Weights of a small image classifier.
Model: 11.9M parameters, 24-pixel images, arch vit, activation geglu, patch size [2, 2], layers 10, width 320.
Training: soap at rate 0.0019, 9100 steps, batches of 64, held-out accuracy 88%.
Data: 88335 training examples, 6.6 epochs.
Rows from block 6, named by matrix and row number. Rows with one number belong to one attention dimension. Each number is 128 + 24 x the weight over the matrix's rms, rounded and kept within 0 to 255. All counts start at 0. Numbers have three digits each.
# q: attention query (model.blocks.6.attn.q.weight, 288x320), inputs 0-106
# k: attention key (model.blocks.6.attn.k.weight, 288x320), inputs 0-106
q.15:102145170115114127150158137163141203088121150146110144124111159160154107045137138107126116131180127083115139159109161134184131134152112147164150079124122152114072073131181132158131145158164198130083145102134115144156115142073124128127103140173165125102150112170131131168147151115108132171114117179143140110156152099104109
q.16:124156107108152101115134104155146186067122116100129088104112147149097152113146130102096109082147136145079115129132117152107122136121137128125123112148152110047139099116101086100123131106119148144129084109100137087092104144138164118119137132142129125129135157106123155147154127082123107116083119117142133126130144103135150
q.17:114110125052171136144098131143107124124114108154123110179131128140119186148097153153124142116118150188131193147178138068112109141135116130129091077143121148117205082157110093129146190099124129096126121173105148122093130115151180111132113117128138118120158154151182141109116128127121122115104121061158116142210152126180159
q.18:135141162140127134119144152148138120082124116119125139158110133160133132151124092143131119117099137104117122127149138117131124095121134126094136176153110113115154101105150111146109105143126149134134125123137148136145149115129062112140088126143150146125120102116151148119124121138149109115111111130130123090109147159126113
q.19:117114103114109165098082104147102101136184063074075099100168106176135148198124110132093127138166147086151130158067106159147135113088135143115103076105147114114160149168120158130142136115181162130119129165109129131096164116149140095073130109139160114103147123105110136101110165100126078124153119128112144144138090105186129
q.20:088083128161100120139109144142074094138153110153112158119134088100137164063138175152131139111142134111147120109145176105179101178120093133106150125162150124151108137139050128082140131136091135121097105128169144146151165149069145171167170098148140092171123160161089108117142136125126144137104125153163173141083171167163153
q.21:127114122154162069121118156099119079140116073089143111119188070141131126173169117117157178110113125124072152119132146093123150156096113155143135140158113128128039124138141106128169145107057144139153161106096077124081144137119083113136117113156133136148176165129124130162138141097115121135114108105115122139116119103136142
q.22:141161112112164119127141130104099113143091094172116096115102130137089119130075097138154120134096106136145127129134090133107114113117094178129131131116185102121148121152157151094122155112074135147121119123171107139134131172112157118101145163162131115161155093114105083106103076164108128127126140128134130133182152126141151
q.23:129143123102147122125128140157118097097143142133112114076126144133152095147097110150093137167133101146148190099159094157174126072095099164135146116090151126128117122129138125132113067122120146186113154159108127104171095111145128140140074123162168132103138087117167137112125141104134101157119165118197109057170125164086128
q.24:108161128156099119135128137189108114129143154157107126105109146082133140130157124115140145114155132070170072146077158123145150125060103086092144112145116109118094093127134138119117107111093162101146099120127087121071107153172147138168138126160134149127126142115152137160107122118093117102086107071116145202092093124128146
q.25:089134157187161124090134121082094143111147142159167137104146119155116136136127091126138118155142139128090050100081137087137147084108152120126142128112124128095184085157171140162135120127191126117147107078151127124110150103122063148091152129123159102125096113147102083100172143121130125114150126159183114161078116071151070
q.26:159155108116098116086143107104150124123102080138165127135128126116128075084125089099157153133170131102092106106099168129103130097136130127149138110140114177106115123122091151139160118188104173104135138083120132140112108072154125155110104167150123127126111122131099079144145197129098119097139127145154103160073146134149126
q.27:142149087143140150103117163098160141128138083101135128138124103148137104086112125145130145097132119116133154133141140078120118136112143099152155116144146150172130152136117091115150144152096124109131140175137106132141109142119130159117123162095144071113136128099112127103137058149123134081106109125151153118106120136113176
q.28:158157100149132154103126145137132121171081125149134118155121116154125081154146121126159099114187175125077143079116140151148154117147123139119137132120101077099136133148118138130129138131103200122150169110099058101138061131140104172158141166142122107145174106151156115130176149149128108095141115132118147122095119122119136
q.29:149150144150148127117149098118144135146100175113069078111142089150114147163108123109127148128120140147102069114133118101132154136127126119129131080134121104128171145127167119164137142084087146158115138142102137105134136113132180128114101077132139161122125124120149115139140117141150112096119154073161090137119105137075115
q.30:079129135124099119154152135140087145139141148172159152123179100093116097113125132131073085153113151138116107132120115160111099152098148148114149151136120136089109117168158072111119145124101149123131116117140142130094128151134139127102135150139120114157102081129140127109112147094102142112126120165141091131098126133125132
q.31:103145128090127136121127117118072095161150141114174145128174108130106153129082162132126141099136095148078145095138139135098101108175122121088087158086119157116110131094109144124138146116125131112098138155113135119106120107117114151132145142100135124174151178099142159140105095165122141150130151142116128109130147081138098
q.32:103169183117119117116128083123097174159148158137144132077145134155093104126114118087128101140118175083105101104123136107101124137177163125139126123164182111125084170140102140112114107107163089176105100087108136157143114107178143110115089092105168136148142104173087103142161104100154149128119129143119100133177158132101129
q.33:138115138180094128131162114113126122133161141108165133158106110157130089114166087112077135105168138131107133142121113135170086092149122118148112118117090157158095159090098156112099104189186066128110162138114115097100087081119096089129117158113118127151104156135117116126195131064154132110181092126092142140140110105100143
q.34:128066103119126102128106111125115123106136118131125130150120106121097082143168135127118170134095101106108166147096136127106156115119108157131079116106131086118127107126134106131131131136123160104127118111142145131123057121143109125177157116105100106119112146092071145098175176150115141110147115087111103130110113165149141
q.35:129100140152121084113079123098123103128137146078114147162119182120130110193091130159182130120132134136099178136125113115123132116132153139166118149133104107162158124134082101147159106108096078167141170128139101093136063131143103170101152092133136122118068139125075130127094110116099138145173138126084110141136116121114133
q.36:141104117130112116129143102083146119118109116139140101119094058137136115112092092117133143159141137096073174141141059114094130130110115154175128115158105119128136114111108123173123162110102148150130182164160190109163138104148105140125173131158134162075131089157130137096152160121053109154162119105115105152064069117133117
q.37:096121137078165085132121102115144143102099084152101196131104129160096163130109158137160156090120137095089102115074153123176144148158149149137134088133144151098124159150146127128127096155167118109108146099154123181136083099134115121150068099100106155141124147140100126156162114130119140110163128121100116131152115158148130
q.38:133141130088096133099189094120116141087132157114112142158169094125105079093144122138140118176094135140110164168139096142166175129116167164115126146138108107117141085177135120167114164118173102134140123122136175141054141132076127130096125141115107133048097096147083125137126137068163137103142122124147145126114088129141119
q.39:099167148103171104121103137159117128131132125156153107088172119152125125181094090111176131122107199113126111098122110146143132090122133123133110151111121082112085116145141112102111140127109073131096105143129160115132147153143084114145104117118114167133116130183169145051151091124165138102120113101130096149123120132114147
q.40:161086150144113103113143137117179103140136091116153128147124155098129150061108063125136092091127195157147201124173138109123112113128106113143131144129123125122149141122098143156118130147154118115139143110146134112149105117143125119132087160145106134142163182148137126108124195171138159127138142111128106104120147124137157
q.41:144099120139138114165058148082158117112098130167141149144110116137125139133063100093172153087107098121148104093169109129093148149129120136118134181127111150115146150075128140136132098132120136094174173152130107188161121133095105148119101117161113099178193118129147115150096066179128137163139143155092159155152120114108139
q.42:093120174108141106138097104122111116143181168130085156114127140103132059080144134138125110104106126092104109098125107082154135121142099144149087144154134131143108152072092097144163152127133126163066131127115115142163113142152143118116125097119163123111102118099137092170135145175144130143146122144115132118125149125096172
q.43:124118106119129097114129111145117113163132106124153141110155136104094156105156131124115118074150146141124143143123154115129179142079104154121092133178160107142139168148104107135138157074098154150138126104135132150134139147144159159143157118105131145134144143152158137153086124116084134178097107127121110151170113084142145
q.44:150110167086155134142122120158126169127107105113148104162113165129167160116115119140103105140193093104144150147164132148122076140088104073127131146156130118109069111138145166146142147110126164157095104142145160123082122129114144118125165148146106184112125177135140129132118181107113071136191138147153085094099131127207096
q.45:141136096154097163112152121147127123130128169147113130146133108118161147150117119152064123122144117104131125154104160114143120145114103132073153102125122101108127138122135156129129142108106144071140126111109153117111116142114144143115144118168148121107106097128142129130098103100094133146158151147083123138112095146144112
q.46:142130142113180114153125138128136115153133133135129147145096115119119084162120119139082086160115143127131090083111134083129140140145109118134125134159104140135127070130134139132159137117074159129097138143163148102123147133110137122088130125144137134137137115117129135138162121161141175186137119120137147131154143145163178
q.47:173121143063130134117141096144115152116147122139130148113088115128107103151163136116127149068131123144169148149165102171103128114087148090101113125113126145112136097121159148117153124114144144099093149140136145124116163118124127111132129073106128134086134107162069156127127174148087135120170109109100167092127144132152148
q.48:133050071094109079117109146159121167148125095112171122128111132162096100085132131175089117124097161117135164121096102146118144129177108131164157063131157186104150103091132147113129164119159144134119126092098104091115141131138102107134149140147129108139144136136112154132131142147085110171117141126148124083108140119132179
q.49:132103130147107128142144117135086133139149136150145143097131108145121129123140147140119106103134112128110156122078114141128115157102090137131148111135104135142112095131110082123096120142149110144117118125121105114123148145134120109155109098121133148138115161155112129150129133135115154118097158166135132184147091153112141
q.50:125134120138141127167109141139119167129110107103094137125099134164154128142141148156135152141136165158158121104125082130115157140119145151135136096113140130110164085130133066161161129126167119113098168145117067145117103118116111163149116120131061109124148135107129163132139090139148116150133086163109087159135152090130131
q.51:139099121098108114148132191083170131137133122116141159131091157143131109161089152161110116150144132164132124117107140106064129095173170127137158165099096154153099108146117142126107152127155143081141135093112091163110105137160096095159119129105134104106146166103131135075122123125124144112146141124125097121161133174141118
q.52:150092165152124142088151147109136134117092128169180149130123187118138118103103134105142136136129126128119097135103148095100118109119149122148151135151129131110124188175158137081136149135134160109083154107119097109116142116171148129106126130119154125137130134156154104109106136151134123115133130130136129136130124145102149
q.53:131143132174146115121108166136102129102144097104145106170119078128099140089120096135128092120142132141154116146112109149151112106141134114162136089133119126139104074172122097121108115115165115146120096158148171141123100093127134126134101109138177120112103114124112127181145133143100165120132144110083126124118146115146131
q.54:140128108141137123128164151168160126138081105152150149141107131131122144126171069131131168122072180151127130133102143111136156087122155102125151164158128169111138126087128144106088151126124143092113165134140131114160122145115126115156182102102108171123149134149120138133125088153119119154139138148141137100101117098112087
q.55:120114146116140114132164088141102089147161133139153147103108171144149156127179122107137115168095142156167163121147101132137137150125127130114109154088138087121148095100131135149111149127142108104154106118100136127101102136120113147105171125100128085124104166125142093170099109139123116152162161150135114145079106111126104
q.56:133135142107152143124146169128144114127123162145140132136104157125100121097126138159157117127101159119130154176114098140130099126140127147128147128157128145148125143166112112121073106130142162103168162159160140117151103106138063154114148150139113135147154121105143149124117093141098113156137116145114132112128124117158131
q.57:091158121134115133107142153138122103125079100136116141125115119129158160133103120114110147107144129114114112115136151139123122128098139149137136125124112110119166098140110139113141117091175119131114146123108121106174118142147140149122129107080111133118095092130149138129152156149123165118128091143132159153119156115136147
q.58:109137126120116106074122130117116129139154124145127161178139175142134184132096131154137092151097165178116093135133152138117140104142143145100152172126128131105136128111095117149106146125119153149123133128141136128137074116133096157123150100114123140176065103159159102118132110106160128104182166146084160132168119124140163
q.59:165111122106147072121147146110131125143122151160121122151140154183138137125139148105095124135155116137107148165140138114132078124138103117146161133111093088177098126115103151169135167117133152163162108133148128139123113111094115096144091160132144152123155149140095156141140136145112128132130114080094181161136136140126103
q.60:142055154139142174147115118128157117190138129126123152093104158171129139142131159134098101106157143160123105111135142102109157108095106124096144106135105129145108134109094120138117142071140159090143125122140114155118113149095158154174127112122145179133128135127155120110143108145135143145160155082109153155133080096113162
q.61:133125134120137088140098135100128109159135147114134099145137137114110106168120103153126150102108138102135134111136116120134157140175103096158108118135149171091165113126162115090116156130135135078116117132178108138125138124156123115135120155138074155092118130142115130125128182130121127126067131105100147130100108120107164
q.62:130128165148106156149073130123107066142155112134144152147107098140137101160149114087116106120096135135127121129143112133150144090160145122116155126118141128135149130130106092118110144123131134118119098131122144142054125140118168134104149116113104146118124177146126099141123078148138140086147117117131123155139136112099153
q.63:137151125077136131135116075152122119158149098145127114125119165150129133164138098129128113111125095112139088112142066116171126110142075133134146119090148137136138091128125104140108134127117129145137107130109169171136102088119160156102103172132067112165108117129084116139128096118145115126147173111146154129165118115141152
q.64:131176107129116125105120165087150152145112141192148140142125161145104168132108144080134090129148162090138154174176138146131114111132156082118133128122120146111122134075171125103118108152123156103095114147133121119106117114113126085108113110107066142118109113168145128091113085150132119118117179150131161135083162113094124
q.65:068140153124104141131108098090121158128125148139118101133123123128129132103155142137138141136170074132163103128125158141099053151093137121116092158136141103135101120104135134119187155156076143141127116139172145134130143098069115118163124123150143159114138056141104136156095153137116110081126093155112074119109122143105108
q.66:131135117121172149080140151126124145145121116117157135144163127155121118148083109120164128107116169151097133122112135114135091128149128102141111100123125106161124118070121131110135102092118132149127121130152104105141098103094124100114161120136099136138122105135131075124123117138145103114099151135113152095122143084123143
q.67:135112125140105069135087153128127115119076142164153153124116079121138116124145122125110123077162165140117129142142102134132112113133120103106115116128125133110129134146155127137129102147166151122139155138128177118133108091136142154162133120145131146129104102122107123152134111128138113099166128100149166152122069093163112
q.68:139156117109123084083162153160138138088141102153165154096103102123138171133121145127115159132153135132157122105128157132158092115094121111128114132107151122130119154139122177115116124142158138152114092144119141129105105076094146109135134129105072125142104128116120114154114103147107156115164138132120150095141121117139109
q.69:143137165123103130116128116122121096110136150095127113141157137127165120163148136181110143142113139110119142137145111102136169130153143144143116137130126146125130097132090126075066145114133141114156148138108132114122127141114125139130177150130158108136132132118138164105121151132141103146110142140164116127135138085139105
q.70:129165137135152126112149117136128135096102108151149142122100101137136113113136129128099120143152156134116156166111173123112124115086125118169141118121161123147150132143130095101135086093112139148106133115142125105120139134168105133113148087107151136152109147107140128153164116134116123120129088179130072121138115171143161
q.71:123060109102108134128136140141151134175152096123124111188119145118129113119108116133103126149127127171118104094133131134120159120134133134113116153083124130140130130111134117135109159112100137129160149106123085110113140112101160129152128130126114121123168122151144145144139108129111122164102186181159124115121112144121189
q.72:150097132093127171147108159163150103074148165158125097128097086147124099141074123166112128171091097125156126138127084114132120123121157120175152118088107120132134139170146119160083117135097131115143120146125152130143124138126118149128118123143119134152119097095084127115122109140139114139136122080145122160130118101116125
q.73:149099094119137140138158111128149148128122176114098104126116171122142189157108099137131166112051114114138145152146155107138166122158131113082126153110136118121171140100088127159135149106081157130173117103136099136140120102136143106145185145164090131129109131141132117118134117131124112140137111132171127156183143127158148
q.74:114117164096143126118116128115145121128179138137142127124173091123144127116130117149121119152092091133158159130112131145157143125101130125125109125156137159102135111121136138112110130108156126184144117093158111118136127159140148092147140091156121099152122119121165089151138077123148112126134177148178149130095131132149130
q.75:099138143118110123162115134135156153124173120132127110142142154131094132146121182152134112098112089084127166086135097111128126094142169147125121125099145128096136096105115102095137122096146163138108135108111100100116094129130134106164128114140118137147169157097190093120111133107141131158143123148137122125115142135114117
q.76:097127144079125118130129129122119116123117102152120111137157113148175108102092116131130125135082105121126104126146109159165122152150101113135125147114130114080202153131145118107159135162156122128142162143162161145128156119086118113126110127104123140118145129133118134124116147125093191129111164136136147105116114126127111
k.15:097133148135170140129103154147127131156124112119130137150171122141161120132131102112123114116136117144108147090115129114102047137161120114168124107195125146073110101164133109129104143159157151138105132126116141107119112157068143100159061146107096121093125093136124142110168148144140105128133125120133160112126134123099189
k.16:140153153143148140098104138160135110134095106099139128127121118172114170102101115139149104181190176136104148105089131157138123117166132140081174161133120145128178132094147139130151085074087151113152113144117078182095157137133143111125131099091109120163168093102117136106101138125084123088098082128121180135137105140102094
k.17:123108139108142186180159132102108100108134136102129181182136163158104149123115105138141142103117128160124116070103136109114119120126154114110143113121187130134151145105081170160067106119186149152127117125144117147159146101125132112109184126128155146149118189073115145147145083090163142138151112112098155154118157139113061
k.18:103092150122132108153110140095111144095117135115171170132115126091148124131140136134108104149088132114172108129123104123127140156180129095148132159178148138151128137135132106141128140173114106145110139115112101116165131096156093122089146139129107153127124116155113161107139115122084146112108137150144133114119145115138146
k.19:113144080203169107102121186108153130157106149115122093129091139100108110119173100151063139143134126115149102104131175083155160150152093170120111074126153146088132155127157124139100106103129144153100124121117139125171102167112125078154166075100144146073160119117148156160127100143144124102107144124118153119097158099109139
k.20:146159116119131178103165068086156125133134109120114130183215134173143129127139162107180115109117146130154112124164112132157163126126173100145145102139146126100109149111088139109129156094136174181159145108126153090149128106137117144139107168135164095143168110124121166136119166143153126120177106154119156111123115132128085
k.21:142092134090142116104137170063157129110147155095176144163111144118126110128157122126179113095132129126155113123108118135130078128116142154156125172133130151112072169067095139100126139126144103165121125190089111140103079110123151149073158104111105153115114175128147110168121123090082138142127103144110151116139154148112171
k.22:108132103115104162103140140123110083082172081145107132113162167075134141156155139138113146081082186155125147152090088118122138119160115132175166140123141071113156116124097121128086136081127144129159106125116188100156118166101137113138155134148109154080130109120144139144155111130154138170142144137134165153115130173119147
k.23:118108071134145128158162148112100135110160124133089089091178134139154101128141095141080136110131102100152131136149077121124141158106124107098143113210099169099139131133105150108141114152114147138117100112081142158120159133132110186134143129098116163116131106151160147092090115126128114125111118182158126112082111150151163
k.24:137134113081118188099165147144166109155154112046183142121147121135123145109088129127096146127111116095167108117147139130183143144177160133149070148156091125127156135097134106133127180084144122141083112145137151098156173143155104066085136144106141097131156134157133149119110147150122170112131151137103092089171153104113162
k.25:083138182154162133124138105112160167157143133139078178118128128152122167165102125119134152150091132174124113133097140122120122113156150111131122155100147162098099153128142126108150138156115146169095142101058106082117113166155112127153145178107161136141112094114078124123157106114138141082178140108135069150140088139085185
k.26:080120161182097116122117140147147131157109095117133128124115109119107094155147120127106163118125125130102097103145131107126116116132164138100102129147146114109161105126168142121165128206122134138131124109116132069096128129106147153119100086172124103118132138119059126081076158154130164098105139123143107117101121082114184
k.27:119097124165166077111111131135083130163132179139189152108121159104133098172077103117124135139177159133128093091093109132104179128140131139071144132122128129122105094116114118118118125132140126149080156105135100091154112117141146096123136196137172131149152190130127086091061131114108104115134130133142111171086114140127112
k.28:116138089113157147139093111128114140146076125136111075110188150100133108140151116127142134177161095129134133100096122159150133178176114147109162123110087138097136148187184098143125156142122162099156122150139125134133132191128130095157127129111108145140175127116131106118162114126119113114143113139145165156140106118142172
k.29:091135103107142125105128085125094119084139138148157151095142107110110173169117157133142111136142109112150177129127163180104167108099131109122124112119098171131116138096116100128100118105121162132125168118117089132111139126164129144133121131134144152121171139092117071108100108123114123084144115147084074116106092126114062
k.30:115127108112147171106108127129162148114117092080167163158121150101140130119114095086124131094151134074139163151143102133121079123140125120113114142136138111148072154124121129160126140143156165149131154178130103045136088048096161100064089135124134136119123128100114145111131143150156162148122136111122137138136157130065129
k.31:120104187125151130130092115131141090147153159092183122150108121105107117126090159152182148106148140162152118163140157142121121142145118101115121107134117079091152087138161133111116163177104143115141111132102080130135135108159137142136123098117074081096132123107136131154093114132084105106071155126088134102138115108151116
k.32:129134133105117131106077118138109123121149105077175170048178119152091111152112133125175095163150068129123166135139074088114139175125109122128115092091097122159142145094128129180094103132100115083153122097134108127135171187138131128099165125112161075129111103119091105119105139164080173123069142150172070145168104142164149
k.33:152121102119125091192091108136126128124090116130139138113149169117118129169183120079100141137118090087137148170159166143108168104118099130090126111107096127139154146115172169097147135079143091116182159153107096125117092146094114099173122142143135158131129123149138128168156141168134128112146150139132110107142105107126162
k.34:162137077113188139160142123112104118134107133111084147163123128184153143146162112113140149146139141111120185150121117146132162130139119116109196121134138106141138141106142137135171154066077146114131096100164147148180097129129135076170141128166132105120124150145142111134144132085139151152108116152135102151136150143096077
k.35:125079163141143129140132112096140107110127149137141144110171155123117109124141141131132175140121162138154103163131174151132138103116117107091144160140106157111142097112117112129097095105115136122109147134160120123096129118155141148118121175128124108107139120141120090141103127090169168140153129156135084161111116132142100
k.36:143093088124149158128118154156157091145097119153106137123127149159129086137139126138150161152109117146107125119082154147187125126144164170144097121120164176148170179134143122129137130110132099141167111141081129085108155182138157131142111126119132093169105141134125117155133136162111138137143114128142118125118160158105121
k.37:128135154155123095118139112175080090126165114104135125126161097120136111116156115100136120124163148141165124100130131121107155132111139158098120115171128147102099132092106063119082126103130119143182134118124174137163114095112083092165155114146138119108148042130164127129162115107141123163135156138162163113096079086169140
k.38:145116132134140105156147132086116107140109185144135140161173096104140174132134125128114175127104165123108103187152165143111152139108098110056138100106131128138116125148114112127132140129144150098146163074123108124159092144095131107088129120100123112152119128120135143135143096075169094115111127089135141125150119113091096
k.39:141114109062095106137175136149148140162089144083155127140128119124118121134147147141132112140132138141131156117155111119102155165135143096125091175081108130131115120080147089155119151075124115101129097176100099121154175144143139102142130092084096118099149101142188158143107112092116158107057140177113155106102136133142163
k.40:095104104121111140157126099129155131137138101087097124170131130150186134140088089112140142105117098145141146151181156117088135153178160168121172085113134144149149099160138170121156156194122126120156100107094102113114084166098110176130110134161118078158128130120094139169157116163130169132092109113121137132167210168140129
k.41:137125101124157128149105124111179134109145126121095087163142163156145101144098131107143141097159132133089089119141127149106134118139123133168129166119122160115156123156114143117096131164156119152125124129126168142125122171156134134062139198151131112105141118138090123118128132152117140110156134125090090126143115110139168
k.42:120139162135159159109104096139144114105181115097117138125080094165157098068104127132149105151118109100128122111113114115101086111169106111126085129120146163135157104141098146123142094144118108129096103147135137170128136099146121161132094103112167100139149094095116148131104102126131155117086074110120156152120128118066139
k.43:134101127089158159130090127118105101112161125118176155153136144153112134118103127140153154123137090162133142140131175127113116103108176117149142147119096112185107112133170173153140127129066179082157125131121071140133115103169137150096163119146147109162132106117144126146163144123066146140140133151165130140129159172117092
k.44:155137144117126190113140143148110100124164194154129120177152133108100133126158124133130161093073097205147167128196171124160147127121086192079143081124153091197133148133109151115151122101175116188148117128102073158130122117160144144176152104083141177147106138054113180173161146110130088150130114123125104105160147126145120
k.45:142144137167126122071126184121109144116153156102142121101087135102123110109159136115113110096095137118132141091135134122140143111125108100141115129117133113140153128135122160124127147172132112135141092159133080140085172129183168139132153084100125175133106147133116129100115109144134136124108154178113127111095131088134122
k.46:117111159114133098127115134143118104147170128162103156130132124155097150117148171080149126101132166165139119106124099087141080125132163097148120165111121154107110096114101137097153142167133103131067126133120148097092096077142118155145175156116099187099148151101127101126154107113148099160169161138124108145127118119149127
k.47:116111135095157165149149108114130097146104141112091100155169124103101174103137097151113152113123182141157115129125132131135137085079139119113127132151130139093151138073102144104158144092108123152126126136165101111141107091113117105175131106130105139138159141111184121113147129156148077122155113126167138089091144147158126
k.48:120099121129118079136147122137126168158138104138137143161125122136116140111119134112074169134143117112095089102109091115132115133134129096170110123147127144129150119125135117105144171108122152122088095121125080132116114178157134102145139146118125151132131134160136114141151174121162082104086166149093127118099138170133174
k.49:060096133140176152109134136096136125111117162112117160155100125153118144120122133139147094135138079127180150111128060129121103110118155110090118123118122096133075144112144120139126120170122130141117147104130103169102118163140108125102075188146080117119152133071164185136157133132124176157149117125077185136168146148125117
k.50:079126108107121118087143140129131098164142131164167131127183151122133152157148102162133089130111121149158142107133130120108086065188113098144102108109111143123132101133149101126138104124109150106139131106098113132124144150128099075122135171155143111170108159099163136103136141090116141133145108129110121133119170171174143
k.51:134152123143097186114137130109120099125124127129136095108124135135136175137124154100160145156102120108120142127148134169173126106122087126104088149089127136137097110122148165191154075161095105144119093136118167126087219097126179178102105150103160128121126107163150138154134140096154130118115102124136171142144129120094149
k.52:134151113147099129139089099129156176122185124116088153124126143108141147088131091126161143118142152155170169115105177114136148124120133127121145137111118128130163128164116134190134092141172123129153151134131128095101146072095171166131093118141119143165076112153154165132108144136119135130106145139127149102168103116078135
k.53:152114144123141126127158133188107129145121129143124094160162138123119128141112102139120133128115134157139134105129139134147114090161191129128136138126103155120153119152121113142148133138142142061161149134130146128104105125080100126096119153101106140148116143131122124124122164158122118117114112131113119155116157159156138
k.54:147172103124126134100140146158148135095129138124165153130135104132113126146108106110153115086153052132134154139148123134165125139126110141129121103152105143102150152137146153143125122152146118131122094143144085081150119109132150110113139139133136135184096142140162126096127151137088127107111154094123067075110158148144108
k.55:143153114109122147132117143158117154149137178185130127118120118131134103144144170168127116115176061102094135168116100135186130140130153103121087150118142115111126162159171157094176126130084119101132111136152114098124117141107158094108131176135104161143099131115137139117109143135131133130143087160125096121114099129145132
k.56:150142163120137120154118135130129187132144118181129112151144138079168166149152109107143121119109130126121117136082142138146138120132145167136135112125125171108147162133088098123116124132163159114120129116116162145143094110164164117131100131142113153160115178141107157103128148168132109136122159117119118107145119128131122
k.57:162155113100137146093130126168129112126109102149138137130110115134138114160164131158132091134128134096125163142149121132125127176121130119163105145154161149135146125149123136124162152117135093128100104118137116129142135149140090134128164158159102142165133114100158113103133141105130110113125144150111100085162137139102167
k.58:127129172089129167096151115146095162107102118135149099071105135144096109143094168168121134163140116112099151150140124101137120081126096134133148144143145169116091066179140134134127120107100132120133114146178082117145155128108122135119107144113105073144145141135116153130097138115130110121102140137147092126116129081095105
k.59:128137095173131101128117136110099122098172131126157137155153119070148143143140134127134158127138142129106134111121108149161093143097139144107160106108186149130154146101129144129141127108150128083135089105148097109164076136141121111119186078133165161146096138150146149136126176163108141149124130105107135144121101078107126
k.60:150130130106120132172139128153076097137136124154166131126130077088145156075130170139108096130132165134107174140124136107151135136121136114107116128132150101119100162148157155147161080160142173193154123172117103124100114096110164173142128132136168106150141119153110169141107147141136125121109151098161118112126109086095165
k.61:125151138128079133169125099111124095137106123144173144116115085123110123103127113108112144136074130117166109126133104090151152109151102142152167139133131117119148113124104121111110135137172157145142130160121141164123184093132154085161106175137136172131136161125095137100130144090073127106092104097125120078102134140127103
k.62:146136139069116149136106116119102149146135142134131133065141143116158118175138121117104122131161098170117143152130091127107161109145147137094113106146111152088112099174135131126132121110142173140158150120148137165105123125093123128145112157106115164151110080123138185133149137123145133134140098116108135110121161130121144
k.63:116128106108142126114105148094136121119116123126139123104139152124116112164131066119112143109135113166154142146107111176149081134101149145102137083127114116129121122151143090170121174175135115109141097132174152124126193136147161152150095159096139138128115095113131130123135095139169135152083131163088107153136088163169137
k.64:202107092153129146123114118103179104110156110131134139089105140138149149122111139127078146143127067113110151123099139138119167122100104130127125150111116118088139137089160137084128128110140138127153115127150151146169125086146162128094156151144110126183152096122149179095105138115130119136105121129105161073164159109090112
k.65:157130100133090102142142090156121107135151126109116078127149162102135120143156137137127134145112134123127113108115130109143126111168102123091096171110131131104143133105107121145119096076132111143121132137102146120174100145117141130089139126111162161158095086139152093156108148106130167109139160153093156173091134117110114
k.66:147154128170148114140120140103138115120114124161130119128126121105094130148102122133099134148139113098104112142145137136115140145143118166176150101107150155140136119124159129131117133105130152100165154128116092169157143118143107160096117126125176100158156103130112091118099109080158122156156109126126124155138134068112153
k.67:155113137064110138098122150096103111089135089112171107137165125130129128136093123111130130156109116133137132159126128136101113144138124128122112129138121141135160142127124154069191113152121139100112120116190093126123163126119106130106135149111133143141102153150149170132129164108109140154116120090111106124173134142137062
k.68:152149119120129095138102118148106131139113134111145135129112166117131124147101119162090128160171112146136121154098132161082137143119121077124128100158122092134123103127136120080135190134095111109101108115153115136166127152129133115123161140124095122153153120126137086089136153114131164099116144135129120138147146115140119
k.69:124106127086137150127126148144172133119132133122131121118121120105105097148121129109086148168118147120118146154103117096141143098163149123081124169136085105140135135135121086118118133107094138162107114127166157121120138104130135101123141115121161101145142145067123145088110165157105148083153102117134135115137138113094119
k.70:128145142117129134147149116129129091139097148143127137171145129151114147082095126127132154086148129150166085076109128130109137128129118156120125110119157112152101162089160116112103127138136165122087139116132141183152120087131111067128144109164139146112093131096107073154182100119111148135132137141172136135177112137123141
k.71:140102125151097128139104084129123117141148135094140102094115089121117170166076192148126172119163137155105072123159092150141139141123105091117117153116133107124109127109162107083127133141126126111132125134161060174126096086113116131139112138130103170079119083158109127165124140134111118080087155114151132146117097137174145
k.72:180152118162142148155165105101118113133145126121095144107139118116123162117137144099131146098122160160144156143149075138153107162125115081120107107155167092111146149115163121146124122156108106059141129123136133122098087126095121138125119142068166155108140119126149148129165103080118148140124128136099134104130123163165127
k.73:133147107112141115150108101125091151138114145143078136145154098110114108163143128134132140125129151106074102149164149118195117115146142126149163127124136171114105161127138119136129116163149104149160077103127155180165119094150106134162126122128121130094176126140135108120137132140167118139132165123153137081126133126154149
k.74:117133148129122118122139137137103138171131148122118102194131053133123112069166126128102116125129143121105112123141111139096117131153148125093171115102126092106116111148137117097128134153139132108117150118163112115073122135108131117110134125141112148124167144171080145126149119132125143119125122118147162085123134135120161
k.75:140131153133128140137090134155161157097109109120158142101115195139139120144166121134109106125107124149143141193107116177116102168111134078123085120156158151151158126123118094100159129141130112109128119140159090137163124102107126132125073128165132109139115135145098137136149143150142140098149096155108156164109153156129119
k.76:113130091134113154151152148113141120110097137172179126129120110101120122141138123122134163110161124127139106149145104154135119162129116131119142148148118128082157147130116168093147143097157117126114129121141125159126112117113146118153153146145084149113137096119152135098110108107085076134148103113088132080096145124155124